A small image diffusion model, trained from scratch: 64-pixel images.
Rows from block 2 of a small image diffusion model, named by matrix and row number. Rows with one number belong to one channel. Each number is 128 + 24 x the weight over its row's rms, rounded and kept within 0 to 255. All counts start at 0.
After each channel's rows are labels from the 100 images, of 14976 (inputs lightly noised), where the channel reaches its highest value: "responds to" is what is common among them. Only what is clearly more common there than usual is listed. The data: microscope photos of single blood and bone marrow cells. In brackets: how many of the 100.
# convs0: first 3x3 conv (model.enc.1.0.convs.0.weight, 128x128x3x3, each kernel summed), inputs 0-127
# convs1: second 3x3 conv (model.enc.1.0.convs.1.weight, 128x128x3x3, transposed, each kernel summed), outputs 0-127

convs0.25 [183 120 115 146 175 100 106 106 119 168 153 182 113 100 181  97 125 122  94 155 104 123 136 107 149 110 133 108 112 131 128 154 150 120 114 125 133 125 135 185  93 147 129  78 130 157  86 123 107 126 139 140 108  99 140 124 141 149 125 142 125 125 107  92 127 118 148 119 149 146 128 129 139 117 125 155 136 112 196  80 141 101 145 145 101 139  72 166 151  97 132  97 110 143 129 132 132 144  92 143 169 112 169 106 175  89 133 142 121 143 138 127 113 137 138 131 136  84 117  98 142 155 130 127 144 153 150 120]
convs1.25 [164 125 115 122 164 133  92 169 109 141 114 150 142 109 154 159 100 192 148 139 137 170 122 113 118 152 100 119 140 135  88 116 114 128 130 121 121 153 108 146  99 124 147  85 157 122 159 123  91  87 129 103 131 128 134 115 103 152 151 105 106 176 125 140 140 182 161 169 123 146 149 158 113 103 135 164 120 117  83 133 116 158 144 104 155  93 121 122 136 136 118 141 146 108 153 107 154 129 138 104 123 151 137 130 120 141 131 117 119 182 114 103 111 132 120 105 139 180 152 162 150 143 122 166 132 122 111  52]
responds to: cell type: artefact (27)

convs0.36 [251 122 128 137 195 153 128 130 117 140 138 193 136 106 145 112 103 159 139 116 111 154 132 110 133 122  86 111 119 122 114 132 147 111 131 125 123 154 118 145 106 105 147 131  97 114  72 109 113 120 136 130 117 104 121 125 122 140 109 135 116 133 122 124 148 136 160 151 137 134 118 114 141 109 128 127 123 144 140 156 111 153 130 115 166 150 111 137 123 104 109 121 124 145 149  97 112 153 106 101 180 125 167 107 132 142 121 176 154 134 125  91 167 127 149  97 163 127 113 131 155 163 168 118 158 132  89 129]
convs1.36 [182 120  95 123 118 153  96 127 124  99 113 152 125  76 148 135 155 129 113 101 172  96 131 125 143 116 111 122 122 126 127  94 142 134 101 110 129  72 130 103 112 138 146  89 133 127  78 103 127 140 155 128 108 104 100 113 109 149 130 130 152 107 132 104  69  98 165 114 114 130 148 138 132 153 134 155 127 113 160 159 162 130  77 164 114 144 119  92 119 129 155 101 120 133 111 129 118 116 154 146 155 169  96 135 106 117 148 129 164 124 107 165 159 159 124 126  97  78 186 155 126 117 119 105 137  95 162 144]
responds to: cell type: artefact (26)

convs0.57 [ 76  83 123 111 171 111 114 102 155 142 142 121 157 145 110 159 147 148 164 119 103 137 161 164 148  83 141  94 154 185 117 119 139 134 127 172 118 162 121 114 128 134  91  95 145 169 174 139 136 127 127 115 106 106 160 161 127 118 114 150 107 141  98 158 104 130 100 111 101 120 143 135 114 161 138 137 110  80 119 135 111 111 137 155  95 112 164 119 115 135 102 123 100 109 128 164 149 152 166 138 130 139 142 127 158 145 152 132 110  79  96 181 117 109  99 122 115 100 153 159 140  96 158 136 131 141 134 117]
convs1.57 [111  75 110  95  74 150 129 122 132 122 101  93 107 159  90 103 144 123  89 108 103 104 153 143  84 132  86  89 125 121 123 104  90 119 134  98 148 102 108 119 111 118 128  64 146 118 129 113 118 103  78 155 130 145 165 126 115 140 109 115  93 107  87 132  83  92  91 135 122 173 141 109 120 144 100  89 128 102 125 121 133 127 113 143 103 149 137 123 102 145  62 124 110 123 106 122 130 107 140 126 128  79 115 137 138 114 117 128 131 130 120 140 100 115 111 117 167 137 104  83  98  88 122 128 122 142 119 138]
responds to: cell type: artefact (41)

convs0.54 [118 194 132 135 112 130 150 116  76 149 154 140 140 143  83 103 101 123 161 106  78 168 143 134 110 137  71 134 121 149 129 121 119 108 158 128 136 133 143 130  92  95 143 126 130  94  88  90 146 133 121 131 110 113  93 125 101 129 146 145  75  95 123 135 105 144 104 162 165 159 114 134  83  91 123  97 125 129 123 116 120 102 129 144 105 110 147 135 113 183 118 132 104 148 109 105 134 100 102 106 130 173 148 126 132 144 140 129 134  96  97 118  90 140  94 142 116 114 132 128 119 183 163 109 144 102 137  93]
convs1.54 [112 109 104 107 115 178 131 131 139 111 125 135 121  74 135 119 133 153 174  97 160 142 153 114 166 130 176 107 122 124 154 116 129 151 132 126 170 107  93  67 140 114 129 175 133 138 150 144 130 137 140 119 126 103 129  84 150 191 123 154 139 120 130 106 132 113 160 145 124  87 103  92 146 153 118 141 152 106  99 111 116 130 112 105 109 185 106 128 128  67 102 125  96 106 121 146 133 135 138 112 139 138  91 144 143 111 154 161 129 149 143 143 189  86 158 108 156 145 127 117 143 161 120 122 134 117 131 146]
responds to: cell type: segmented neutrophil (77); smear: peripheral blood (76)

convs0.12 [132 103 157 113  90 108 128  99  99 163 124 129 107  99 122 112 146 136 157 144  95 156 131 123 103 151 138 150 128 143 129 128 184  99 145 118 153 168 104 125 117 126 125 123 111 194 101 114 145 147 115 146  70 110 143 149  93  99 136 163 133 132 130  99 130 124 133 167 101 170 130 119 110 146 142 110 114 141 157 106 158 115 140  70 182 118  93 127 106 105 127  90 191 159 144 114 111 115 117 127 130 127  95 107 120 128 133 128 107 116  93 138 154 120 105 104 113 120 115 132 136 164 174 122 127 166  79 137]
convs1.12 [148 123 157 103 164 135 125 147 127 157 134 116 129 153 145  92 173 130 145 141  96 136 115 146 141 121 143 179 149 140 155 152 177 104 167 137 146 149 111 122 143 121 134 126 141 170 157  93 181 139 138 138 124 126 116 160 143 122 140 177 153 132 161 100 120 122 120 147 120 115 150 108  92 171 128 141 146 151 150 131 133 155 143  91 135 129 117 151 105 138 181  83 184 177 185 153  91 138 134 133 122 143 118 155 133 131 126 159  95 108 112 143 115 160 120 116 115 107 144 123 144 130 164 161 130 154  80 155]
responds to: cell type: segmented neutrophil (49); smear: peripheral blood (44)

convs0.0 [179 123 122 103 127  88 147 122 139 124 192 175 123 164 119 142 186 132 114 117 140  85 147 134 126 180 143 112 123 118 148 140 156 161 124 114 142 116 109 129 132 131 139 134 152 135 190 134 142 100 140 118 132 111 100 115 154 120 106 101 109 119 132 116 165 157 111 130  99 125 145 124 119 117  89 135 122 153 123 141 147  84 128 142 111 115  68 118 123 123 163 128 152 132 130 129 139 156 140 130 121 118 108 166 147 147 122 103  85 158 132 135 118  96 126  98 144  57 122 147 138 121  81  69  96  97 129 105]
convs1.0 [159 148 142  92 130 130  86 128 129 133 115 145 136 135 185 104 121 108 110 113 118 130 132 148 164  90 158 129 134 119 116 131 148 100 124 127  96 102 125 111  99 174 128  94 138 147 161 128 136 150 110 151 145 153 201 127 150 135 119 108 137 112 130 136 111 135 132 137 110 152 105 155 154 163 145 140 111 115 109  90 121 142 128 135 178 125 178 144 159 152 133 164 110 107 141 134 119 110 138 166 115 143 150 138 122 142 138 111 129 121 110 120 164 160 120 158  73 221 178 108 104 125 141 145 142 155 101 118]
responds to: smear: peripheral blood (78); cell type: eosinophil (42)

convs0.23 [111 115  93 155 139 112 101 164 126 138 165 105 176 146 123 147 146 112 174 149 125 148 140 136 134 138 152 190 146 145 116 145 125 111 102 138 117 105 131 130 125 118 109 140 123 111 119 133 124 147 182 129 123 181 119  79 125 116 124 158 154 134 126  94 111  79  76 155 115 152 100 159 111 142 140 152 143 127  96 163 142  92 128 121  90 132 155 127 134 128 122 103 120  87 147 107 130 103 173 164 140 149 112 107 100 136  86 130 114 111 183 146 115 116  97 133 153 102 130 105 161 142 142 156 120  68 113 113]
convs1.23 [133 119 150 119  84 122 114 148 165 110 139 121  90 147 131  78 128 142 134 115 149 106  83 136 140 106 114 133 159  91 120 142 144 103 146 131 118 120  85 143 113 135 120 120 113 127 110 117 134 109 128 130 109  80 172 137 102 171 113 101 120 138 126 149 121 122 130 173 128 104  74 116 143 106  93 135 127 125 140 162 101 136  92 146 125 170 122 126  82 119 126  85 113 134  55 116 107 141  94  80 138 100 116 119 113 130  66 124 111 138 140 113 173 141 110 162 108 172 144 112 153 123 147 102 154 126 107 166]
responds to: cell type: lymphocyte (42)

convs0.70 [163 132 112  99 132 112 109 112 132 141  97 113 103 122 155 150 173  97 127 123 134 125 139 165 108 136  99 166 126 175 126 111 139 133 118 121 149 135 131 120 128 152 137 123 170 157 168 135 134 141 145 135  60 146 145  95  86 140 138 119  91 160 119  82 148 117  89 118 133  93 126 134  95 128 149 129 122  95 156 140 127 141 141 132 130 131 101 127  72 116 113 137 125 126 122 129  96 124 142 176 116 107 169 147 148 133  86 141 106 139 198 143 125 132 128 174 152 105 112 166 145  91 126 129 136 103  84  77]
convs1.70 [ 72  93 137 106 145  97 128 148 125 108 140 137  99 117 117 122 148 115 110 116 130  79 150 134 113 139 110 148 131 113 169 101  96  56 112 112 119 156 163 172 104 106 127 107 128 165 117 129 120 139 115 117 116 121 156 143 121 104 111 138 123 136 128 107 101 110 127 138  92  96 115 173 101  96 157 117 139  89 126 142 147 102 119 145  87 100 118 119  69 166 117 128 112 147 108 117 120 127  82 122 118  88 154 151 150 112 117  87 181 106  97 132  93  92 106 110 146 131 116 121 166 125 161 112 139 124  97 104]
responds to: smear: peripheral blood (71); cell type: myeloblast (40)

convs0.20 [101 110  85 118 173 135 105 111 114 154  92 142 119 132 173 141 110 134 102 150 146 117 131  94 105 116 129 129 132 131 105 131  93 123 104 136 122 140 118 136 127 165 172 161 127 132 153 141 144 102 157 100 139 135 168 174 124 137 171 118 145 151 136 118 124 113 185 128 161 126 127 117 113 167 189 135  89  80 131 187 101  85 129 148 108 166  90 117 113 120  99  81 155 112 113  85 151 134 107 152 135 128 138 140 138 135 128  92 124 129 121 120  82 152 116 128 147 137 122 148 110 170 130 139 136 104 117  91]
convs1.20 [127 110 167 147 142 138 130 116 117  88 132 152 126 122 174 109 167 138 152 146 126 160 140 130  74 185 123 101 119 120 141 157 108 128  89 119 162 129 126 189 100 118 144 139 101 144 114 105 109 128 138 131 148 123 116 127 143 138 147 167 176 123 111  76  86 134 176 128 119 111 111 124 146 107 130 103 119 155 132  99 173 147 115 122 174 187 138 140 144 135 128 154 155 117 156 157 160 129 116  84 139 132 163  90 147 104 159 120 108 154 118 152 140  89 134  87 116 115 122 131 131 142 153 151 141 111 152 103]
responds to: cell type: artefact (27)

convs0.1 [151 122  86 115 140 151  77 134 155 136 136 133 187 140 117 131 133 137 131 150 171 123 138  95 155 140 152 129 134  94 137 163 114 116 152 112 145  87 111 159 123 126 112 147 136 118 153 157 123 117 160 124 100 104 150 135 129 140  97 111 126 144 105 141 151 114 147 129  84 122 121 146  90 143  78 128 127 125 176 127 112 121 157  80 156 108 118 124  91 125 118 144 120 132 142 106 164  79 101 149 158 159 152  99 107 132 104 128 148 135  49 149 153 107 105  96 155  69 160 134 140 171 124 136 127 133 140 123]
convs1.1 [122 116  96 172 128  85 132  95 149 153 118 103  97 118 118 141 113  87 120 123  96 121 117 117 109 115 120 129 127 128 158 102 137 127 134 130 115 179 144 166 169 106 167 109 190 133 121 106  92 166 125 153 161 168 149 108 133 121 146 143 135 102 123 100 139 180 113 120 125 145 151 143 125 124 117 113 113 115  84 122 153 103 132 126  89 153 111 128 169 118 154  96 136 133 151 134 200 140 121 157 108 104 130 110 135 152 121 112 123 131 190 128 110 114 160 122 126 155 116 129  92 150 143 148  88 104  89  90]
responds to: cell type: segmented neutrophil (40)

convs0.47 [ 54 125 134 144  47 144 123 137 121 147 134  13 166 100  57 135 124 142 152 122 116 152 154 128 131 131 121 131 143 139 132 125 127  93 142 150 128 115 129 116  91 124  97 133 117 144  96 139 108 144 120 138 111 146  94 108 131 100 124  96 135 131 110 140 122 128 126 133 109 152 131 148 126 103 107 134 131 132 156  99 147  81 117 118 121 142 101 148 128 153 108 154 125 146 160  90 166 140 110 159 115 168 127 102 124  88 119 106 132 123 107 133 114 115  88 115 110 118 123 105 109 117 143 136 142 112 141 110]
convs1.47 [129 140 128 187 113  96 161 137 107  91 153 103  98 158 122 123 104 106 151 128 153 109  80 158 125 121 157 135 153 124 146 124 113 170 146 116 143 167 130 133 183 124 117 165 130 154 137 117 136 122 111 111 160 107  97 109 152 106 108 200 136 126 119  71 145 131 135 140 133 121 115 123 128 106 140 117 109 145 120 136  91 150 160 156 111 138 109 112 153 126 139  95 140 116 124 141 129 101 161 103 118 139 167  87 135 123 162 170  82 104 144 131 148  94 139 171 123 114 102 122 144 177 163 162  96 121 133 149]
responds to: cell type: segmented neutrophil (45); smear: peripheral blood (40)

convs0.13 [149 144 124 145 159 125 128  95 125 136 137 169 113 146 156 151 158  59 119 115 144 125 144 121 141 123 181 104 137 154 103 120 138 136 138 150 114 134 125 119 148 114 138 151 143 137 154 154 150 108 140 101 124 111 146 133 158 109 141 134 117 135 124 111  96  77  82 146 103 120 140 110  99 107 106 155 104 156 119 188  80 156 132 119  89 160 106 149 126 128 129 111 121 123 104 134 138 137 130 151 190 139 140 135 109 147 128 168 159 181 128 113 109 140 132 159 137 174 165 128 116 117 150 138 203 137  88 113]
convs1.13 [126 112 115 136 153 117 130  97 109 116 108 131 142 126 118 150 156  78 125 118 112 122 134 137 149 113 148 116 141 145 107 160 113 170 150 110 147  80 186 120 145 109  70 148 140 153 121 131 174 133 152 108 114 122 103 119 118 117 141 197 147  96 118 142 126  45  85 159 126 141 124 142 128 174 105  98 109 149 154 146 117 121 121 145 115 119  96 152 121 140 139 114  91 147 108 126 122 120 140 117 178  96 115 133  93 130 166 148 130 124 116 115 143 128 118 148  99 162 176 128 141 115  82 132 146  90 154 122]
responds to: cell type: segmented neutrophil (62)