python train.py --model="image diffusion model" --dataset="microscope photos of single blood and bone marrow cells" --train_examples=97085 --image_size=64 --horizontal_flip=true --conditioning="none" --arch="unet" --objective="epsilon" --cond_dim=256 --norm="groupnorm" --hidden_act="silu" --weight_standardization=false --padding_mode="replicate" --pixel_unshuffle=2 --widths=[64, 128, 256] --blocks_per_level=2 --scale_shift_norm=true --attention=true --upsampling="pixel_shuffle" --init="kaiming_normal" --residual_init="scaled_by_depth" --optimizer="soap" --beta2=0.95 --learning_rate=0.0049 --beta1=0.95 --shampoo_beta=0.95 --eps=1e-08 --precondition_frequency=32 --max_precond_dim=1024 --merge_dims=true --one_sided=false --adamw_lr_other_params=0.001 --max_grad_norm=5.0 --max_steps=10500 --batch_size=64 --epochs=6.9 --lr_schedule="cosine" --final_lr_fraction=0 --warmup_steps=310 --weight_decay=0.02 --adamw_weight_decay_other_params=0
Rows from block 8 of a small image diffusion model, named by matrix and row number. Rows with one number belong to one channel. Each number is 128 + 24 x the weight over its row's rms, rounded and kept within 0 to 255. All counts start at 0. Numbers have three digits each.
After each channel's rows are labels from the 100 images, of 14976 (inputs lightly noised), where the channel reaches its highest value: "top examples" is what is common among them. Only what is clearly more common there than usual is listed. The data: microscope photos of single blood and bone marrow cells.
# convs0: first 3x3 conv (model.decb.0.0.convs.0.weight, 128x256x3x3, each kernel summed), inputs 0-127
# convs1: second 3x3 conv (model.decb.0.0.convs.1.weight, 128x128x3x3, transposed, each kernel summed), outputs 0-127

convs0.12:154133153143170111100137126111108170132152160141108147115154146118156142116164170138162109134130167080140163141122129084106124137112143136151150116108101119140174173169134174112128120136119137128109157087181139145149098122108097153148149134157153136152134100177123121110135133129150110115144156138156171155156136132106125114123107100132144163137130167123128089118112132108131133145123
convs1.12:115126113110112138099110099130108110098152110132087073151131111102126093094129106115139142193144115126143136138124149086140141145091136151149100118102109094108140158167114122155137094115112112085171141125118128088135162108129089114149127135113125172100118110139152074129102138132121123144159083136178157155131110103161107125113131089167104144164106110121125166124135128111177156108153
top examples: cell type: artefact

convs0.24:120129149132178116114105112140101118127131089152100127134121161119104110116127125130131129119154143129151113149107138146096135142139115161124122140177138098139133094138100152131107123122129076095127147130132130134139122099105100106154126083137123158115116120114140154109141117116097159135138154131102114159139205133089154091131085164138152117149144121131111113131133113102147123196140
convs1.24:132129117103133090160125069093103131135141133077161138154151162172135115104139112134145121131134082157119124142092095129134117114139162151124107148091086109105106141129113152124107138093140162143121156139153144098147113090098144157134143150136149152056122133095129101081136129151123144116150123170129102130160131153167139131151093145131122128179144112119102142146132127072093136164107
top examples: smear: peripheral blood; cell type: segmented neutrophil

convs0.28:145137167130125115157125114083101123138167107111135104144129169086122132103167116145148106139113143101157172113157100140166135180151117109124144103145157080134141130085109159131141135114106110120096140133141120159109133138119142170145142125117149124155113107123150155152136119113146150147128119110155114127121157110094205127126149072111115113127124103111124101148161131130134130117114
convs1.28:177141139112143118139095119128126164135174115105125148135084120144172126118137146177098121175153104159104143099096120131119059102123143104134104113122081148149117114145130131162151119182119105126140142136103162117132103120143113167111158126130106140123116105107139147119131183106138080124151118168129099105143103123122139109061106139096124135124175140148112112121129131119137167096162
top examples: cell type: segmented neutrophil

convs0.90:166095114132125150136160141113160137114135114147098127164125140096146105106148148094137137148111143087066122098154149130160121112132168109128118117137153093112097105114139093081132122131148091133126123151126139127062127139094078128141129122099112127141106121134113119114140129172107128112142125119177080120142121104137122111153096135110109178149111099117116116107158099129121139123125
convs1.90:129153173138156100129083069131152139133157157077134121158172141139113126114124138119103113145140144137088085131156151116085133141151161169129091128123114128122149152132154158126139169100114077153123098120130090147125091129141105095132119132116105118129102131142143161156150117162135155120123156140092100128099066141134138081114082099116108131095128166124141121153154144144140127143087
top examples: cell type: erythroblast

convs0.101:106128148115140114141174098126118096112186119151156106112119120116125145141129133143165094124123114108113115095147154101146147112141154110133129191111114140141153149092102160132142126070109153126109141124125138096126161112124144130130125124118129141146120151139129147167158107168152139144096123164121192123121111118123191125182133122143144151133105139106122105134132092180128121141129
convs1.101:118113092123104147147173109111106071150114062135129123101131148108123110130115144133159120140144144088132150131117139118088123111157104157112156071081173131115151131099112131096079140129117149133142184140166116122118088089120111156124104120107159134139122140135131107114108147159125139157153116122156149105136104138131182130137105144159143115136165122192095142157121124092109139159123
top examples: cell type: erythroblast

convs0.99:088141123170115098116152163138114185103081131103121113135105145133168131099116148089106140096113095126154139145129091127140106104152119157141117136116068111134156144088115154168108129109172118122127126107105148125138104125155128113130130149139106123110140116094090100150102134163104125130102132178098118133131125106125076135143138137185142100103129190125137131132145104115154138134131
convs1.99:138127105110125112155149133092121119135108115108139128136134106149104121072103119144141131156096119144115135092122122103117121176183141133105089112116120109138075115194127154111115123115110148160141125070119110083129144099106155144161133128124120112103103145126134109104121143079165101136138149136150119104167139167052157099167122172151132125119120121161102096128096114134132158140134
top examples: smear: peripheral blood

convs0.65:129141121141139109147146138151100134134140093150126151134086144137086151104164158094161142120116105156129103119106116151111113143099162109157128163140102142152123112113128140116125116136181113087155147087143111121102129153116127140140109076120125155129124140140127137157124117123119122116138117144125106105120141103125160158127166147135172131127154142153139114156151145143127164193122
convs1.65:148161112126162116165141126097141106152095125134108143145127173153142141124184119145152166125093120161126114171086087116132090109156149119082095116071129101117122110128114128131126123169159139130109148130141167155105123126175152138111142117156140144152132106097122131118108141168109105148143111119163152124155125091160100151118136149089179141111142136186110144107116142117108162168135
top examples: cell type: artefact

convs0.35:117121102132123123144117097132058144129143082132100098137131153030100146139138144156119154158121150097130193093121121131107124091083115075157111080124128085133115143146119105117148144128150114118081155097139102137105121131132059146122102117107174108150114111166117120101091110138161078111119110123149114121157143093143148132104112092087131106149112159091129099145156118104112113131135
convs1.35:105112177135132109127128141140142130107143152114159112140137122110112160110120108189115096115189081170144133151146106127111117108116150113146104105112103159117118110175177121191140135095107126112111085101094108122122162141101134114115137146153120139112125098100160137142149153125097096127127149097144143095174109130136106130139118111120099122120125169072177150078139106156129136122129
top examples: cell type: segmented neutrophil; smear: peripheral blood

convs0.83:090131153120099133141149142155105139118138155111130161133148100091127115100131138140098121144148112132117121115146096083146142127124138091192119099137148088120119107166135171133091150118168124144169146122126119116101149159134141143106153126118122131141176151137128151170114112142183088141113104161142117104134098148105115158085132086133182092123167118124133090145144143130132108125141
convs1.83:090147149122172107160136132092154113142150132153182139126134170113131152147113121112160075105095080145133123141124153112102152134126136102117166118146111117096142099138102137142136101150132141122082153144148091104106142091124154118142139152096158133161116067107126131150097117130152174154111131121083127179142162114143111131164125074144113121120145120108138168156146094128118150159144
top examples: smear: peripheral blood

convs0.125:117133144155162135177150151116146138131150130142122113092134156137119127115180177132111120136137151132160125144141111169107134129137128126145164103120137108134147128163152118122152126144168131131191148153148138142148123130173121141164145125133145068138138123151129151166143152121183117115141146098164136142173107141141129170120115149127100171129129122157127141167156155132130137125132
convs1.125:119090168168128143128145095137130093138135171153088115172142142118077153128114102134116148101140169131128114115154104117150109092165168086131143124170130134121125112146117128122131068170110120110133119130117107136091159161145146146123141150123117119120124103189153084110091165164101159153142093138126164097162116133144111149120138105151109102112108107114130141139115104141141163114176
top examples: cell type: artefact

convs0.57:127151108123130106095098139139094161101140157180138106122090131095161124164153097104118118122141124131144127100103156081134132154141154104133145109114134110138128148080111134120144090137099144160163125131116141132105156130122099140139125128151118116183161117107107117119146145125100125098144140156075126147136093147132087133106113085136120120121093126187098126151152131126131130116129
convs1.57:130104122146124144152152108170119097107152105138077113156118127128100110123082146096122130173130146087155161125091136103134134123119142156119127103097101127145153094150067147149142113141096097099094134105059075129161133124103149124163166122092163131118123133127140139119147132104133129098082074125151156097137143114144119104119126132140195144129107113115128151127112157126118148142114
top examples: smear: peripheral blood

convs0.96:174115119141117134094057148121176134139122105091133098166080121152089136135138126075158133153109153115120106158110135129121126105090127148137104157177131113121151126107126152136143122149129129147068099170118112092110116106120134117113119115129108148133141089148145115118143126133137117144134091134107100175095171147126131131131168158099158092159091163121133092126131108111132120158112
convs1.96:122145102135076099137139132135134114114124158114112140125140132102086099154119154097155132121117134116137086181124122098121122094112113142139121154162128144072102117145113079158082147128137165127129128196175120124143117138098132143111093115125119161171076147147128097130145138171170127133123151132144121125155125119070127128130095088129087123169083110111138128137143084123121134154116
top examples: smear: peripheral blood; cell type: segmented neutrophil

convs0.82:150118107155130126137162126124143113124137093130132099141140154136130124110118118148148123140103137094145088126122113136128135088127159113120119155123120119118169160131098128131112119117128138125161163121129138117145116131185141120159102163130087118131102133153121123110121127134113161139111116169138082121123140122161111162141168140143158127132100191111105111116128098105123098123107
convs1.82:118164141143124124098134158137182146134137149154155135139104123122172177162111153160121134123089163074094113124115138156182096169131123130136155116126128115141113113103126143153092173144148103126112067128111165144117072117115154126129109112153098139137145127123127151091149155125156140125130144133098093103100166098131109164109116160148096164080119144140134113129106115159150105137147
top examples: cell type: erythroblast

convs0.53:108131193128113101178157128133118108101101095134111143109118125092139140119124155149147163118165081140129159121112131106128141094149101110121125134136158093114123145069106153158141138119088086112114123139065136135096171092139151162152136124152124108098121140130133090148126175105172175141105115104141154140106144144087143132154155136121169137118161135169126146125124128145116134193147
convs1.53:115080137124142153101123147097150143159107145108123162120145120187129103113129129098157119138088140098108138112114141134135161138110096130147131140104105082099113123131127138105072154117161152154132182091157131090146111119174142153130105125121111111133118175114120124113089129131158143119147157176057119112131106135125136122131113140085093123180160111135124092094128120145119103144084
top examples: cell type: erythroblast

convs0.124:169141124151150132119118144144112173122111171106151160151138132111106124119101106159134115122150070123161169139132092106139141128138160135106130126106125139106163135125154103130150131137083106117099133124147148112116190101134128110143112189102126110147171102140129155130109099142145121129146106151135137115137099119143151066147142098153129158168118149127135138124145169161141133073165
convs1.124:151120153143122139067090122129204143164142151157140123146102085135147139096177136092113170102135105068087093085123152150157109140124141098164136146144127123124130099106139132126106120121152100102103107089136125101128128109122128110117117116165137137130132143126121144093126125126103077088132155147122124141085133135110065121117147117127123126114108146110142126114126096180140121089152
top examples: cell type: erythroblast

convs0.75:150121121141086139158150131138137138153127119107115110135116116110157125129118119160114127139156149142125129142153153128135144132121149107129145083128153101109112127116164139141146142171124131136136141166133106155126176145099133126154115118129097134123138141120127142116141116090123129124132106118135144141144106136153124108142123102114132140144116125128104120129130142131137092091142
convs1.75:095136126121098148121120100150126150144109120060184115178168132142097139097092136149104130147138093117130116179177152164114111124113160131091098133133097105129105115137105095130140124114101117089177131160084155138135152130114134146124114124134118146123131113153145076128153112127133123122112146112127141163150110118089104141135114104087069127071122124099132134115168130165131116142104
top examples: cell type: erythroblast

convs0.116:115136167108144117139141154123107114111118199158089143132135131124160137150112148127125145130121158099155186096105122157136112113169126112141126106135135106116146128126162133104171143156110121091199157121104110148123110174110128138110114130145097136097117129136167129131120152123133128140125139112117091124133141135143121127136083161150133185140150118184125144136122092150130134181125
convs1.116:110102128121149140132091087108083139105143177175136149083113155164132113120146126136178147099125150168150087140131137087106116097114096126121128128164158141110165088083115142137099112147096118161149141143123103151119143129115118125103138145117127113107174117121109136173111111149127136146106138095146165158166112122153123135180136134148110124172124107160100133177124076127106136129109
top examples: cell type: segmented neutrophil; smear: peripheral blood

convs0.62:106122153158111079094117125113137126120149101121138142136078129139110130141131150122120126144165159162150138139084145105123103137134127137177151126123113143129149138135101137140120111160118130100098160103137129164138142124080122106139120141171159096122145120148138109157121129165131202134103112121134069131104163132105117142106127169147108120115083150131139142121143139145129113172103
convs1.62:119141110113137116177146138135186136194172133134116138101115133153076101128178149098152155148133147156182141094137135145153176114151140129102123127099124131112130134162121146110130139122131176131112112134123129092153158100121095136104143145095123130105148135127117139113130118139100090131158105151137120122131108130091139178164174185122135110098136133185143126163127130099159150137140
top examples: smear: peripheral blood; cell type: segmented neutrophil

convs0.20:127150127182127100107124099104119146165174090164154104099103148099101138125164165131156141134150176102147187102141132125114098127127175150140111137057118156152159144172132143123117102116161106073143134075120130149123106100127122161108098121133141132177128147151121118124110118148105155124130160162110126118151103107164124105156169083136178133156149126117113084163184140109124158119130
convs1.20:113124135127094188097126116097111096125150088117101098162147129152114142103141123123136166109161134093149091124153128124089082140125167126129136111121102153137125119138143101100132131141117114113136101096124136153196097160166106117082120146132142149104132123125126119091127153110104119133134083110149098126117099113135154203138139141127163100076183156149144130098141148146126146149115
top examples: cell type: artefact

convs0.120:088133128140132118125137150115164117126125125161173142137133127100158131142131120134123126111148115157107141141113111093163124133139116130136114175154141130130138110119117113132111127121081147120122127133141130169160155113152121104153135161106120123168125162158118089155140113131143100132140122163108166128150143130134126137122111165143134152129113151095117097167149169154141130149182
convs1.120:133098099105145133117091083083089160124143153142149138119133143113156169129128144131093088145097136157142110146110124132123124125134147118111152119164131125109132143084089119137081149135136136143114171127202138142118095128163152136169087087123142123142132169130123086166066131168109146151128131087155146123153176106135120126150134099146131132118147129155130153141166109096122131112103
top examples: smear: peripheral blood

convs0.122:171125123145113154144133114164107135126142142104134148146086107091163135154145098204136149158114120111161145107141132108132121124093136151137136124158158149122147124101155183166148118150132127108129143134105126122121127116167096146131120175113109112173124147109133118124168121146117122123146105143119123093138118106161117129134120102150157162143127144122156115139152165093125099135132
convs1.122:132145112134148135148140127103103068106152135137129109167160127134134161142124130110118153133112130138105123140078160144117129116124161122152148109086142133106109162115136109143090150114112134137176109147137075155126128174173112144138093105190146105109126186174119092123088139128079154139129115117150111178113111156149145120125099133114141145084170113157136133096127155148127157136099
top examples: cell type: segmented neutrophil; smear: peripheral blood

convs0.84:127140127145120181075119092159154116134131158134145115124118098127148135156175121095144140155133136105149079146121158104113109131137130145106104152153119163117124118136126115129122115151157127110135114105146129122115164128134174151118152137099121142160117131128112101122123109123077120130120145104126149127114127132106139099158110155143163146152105086118166155081101141133120110125140
convs1.84:115145152150141128164112138107188108182133138156161133123142118139136147129155177142122144129127141127081101153144166116121156178103132126128133135111141136116133116167143108151170166159118128149132132171158097119085109102144102123100078121109097094124131121129104153139104095096089118134148161098111139132152143141098143121152129142153123088099144156148109153133166164192138098120138
top examples: cell type: artefact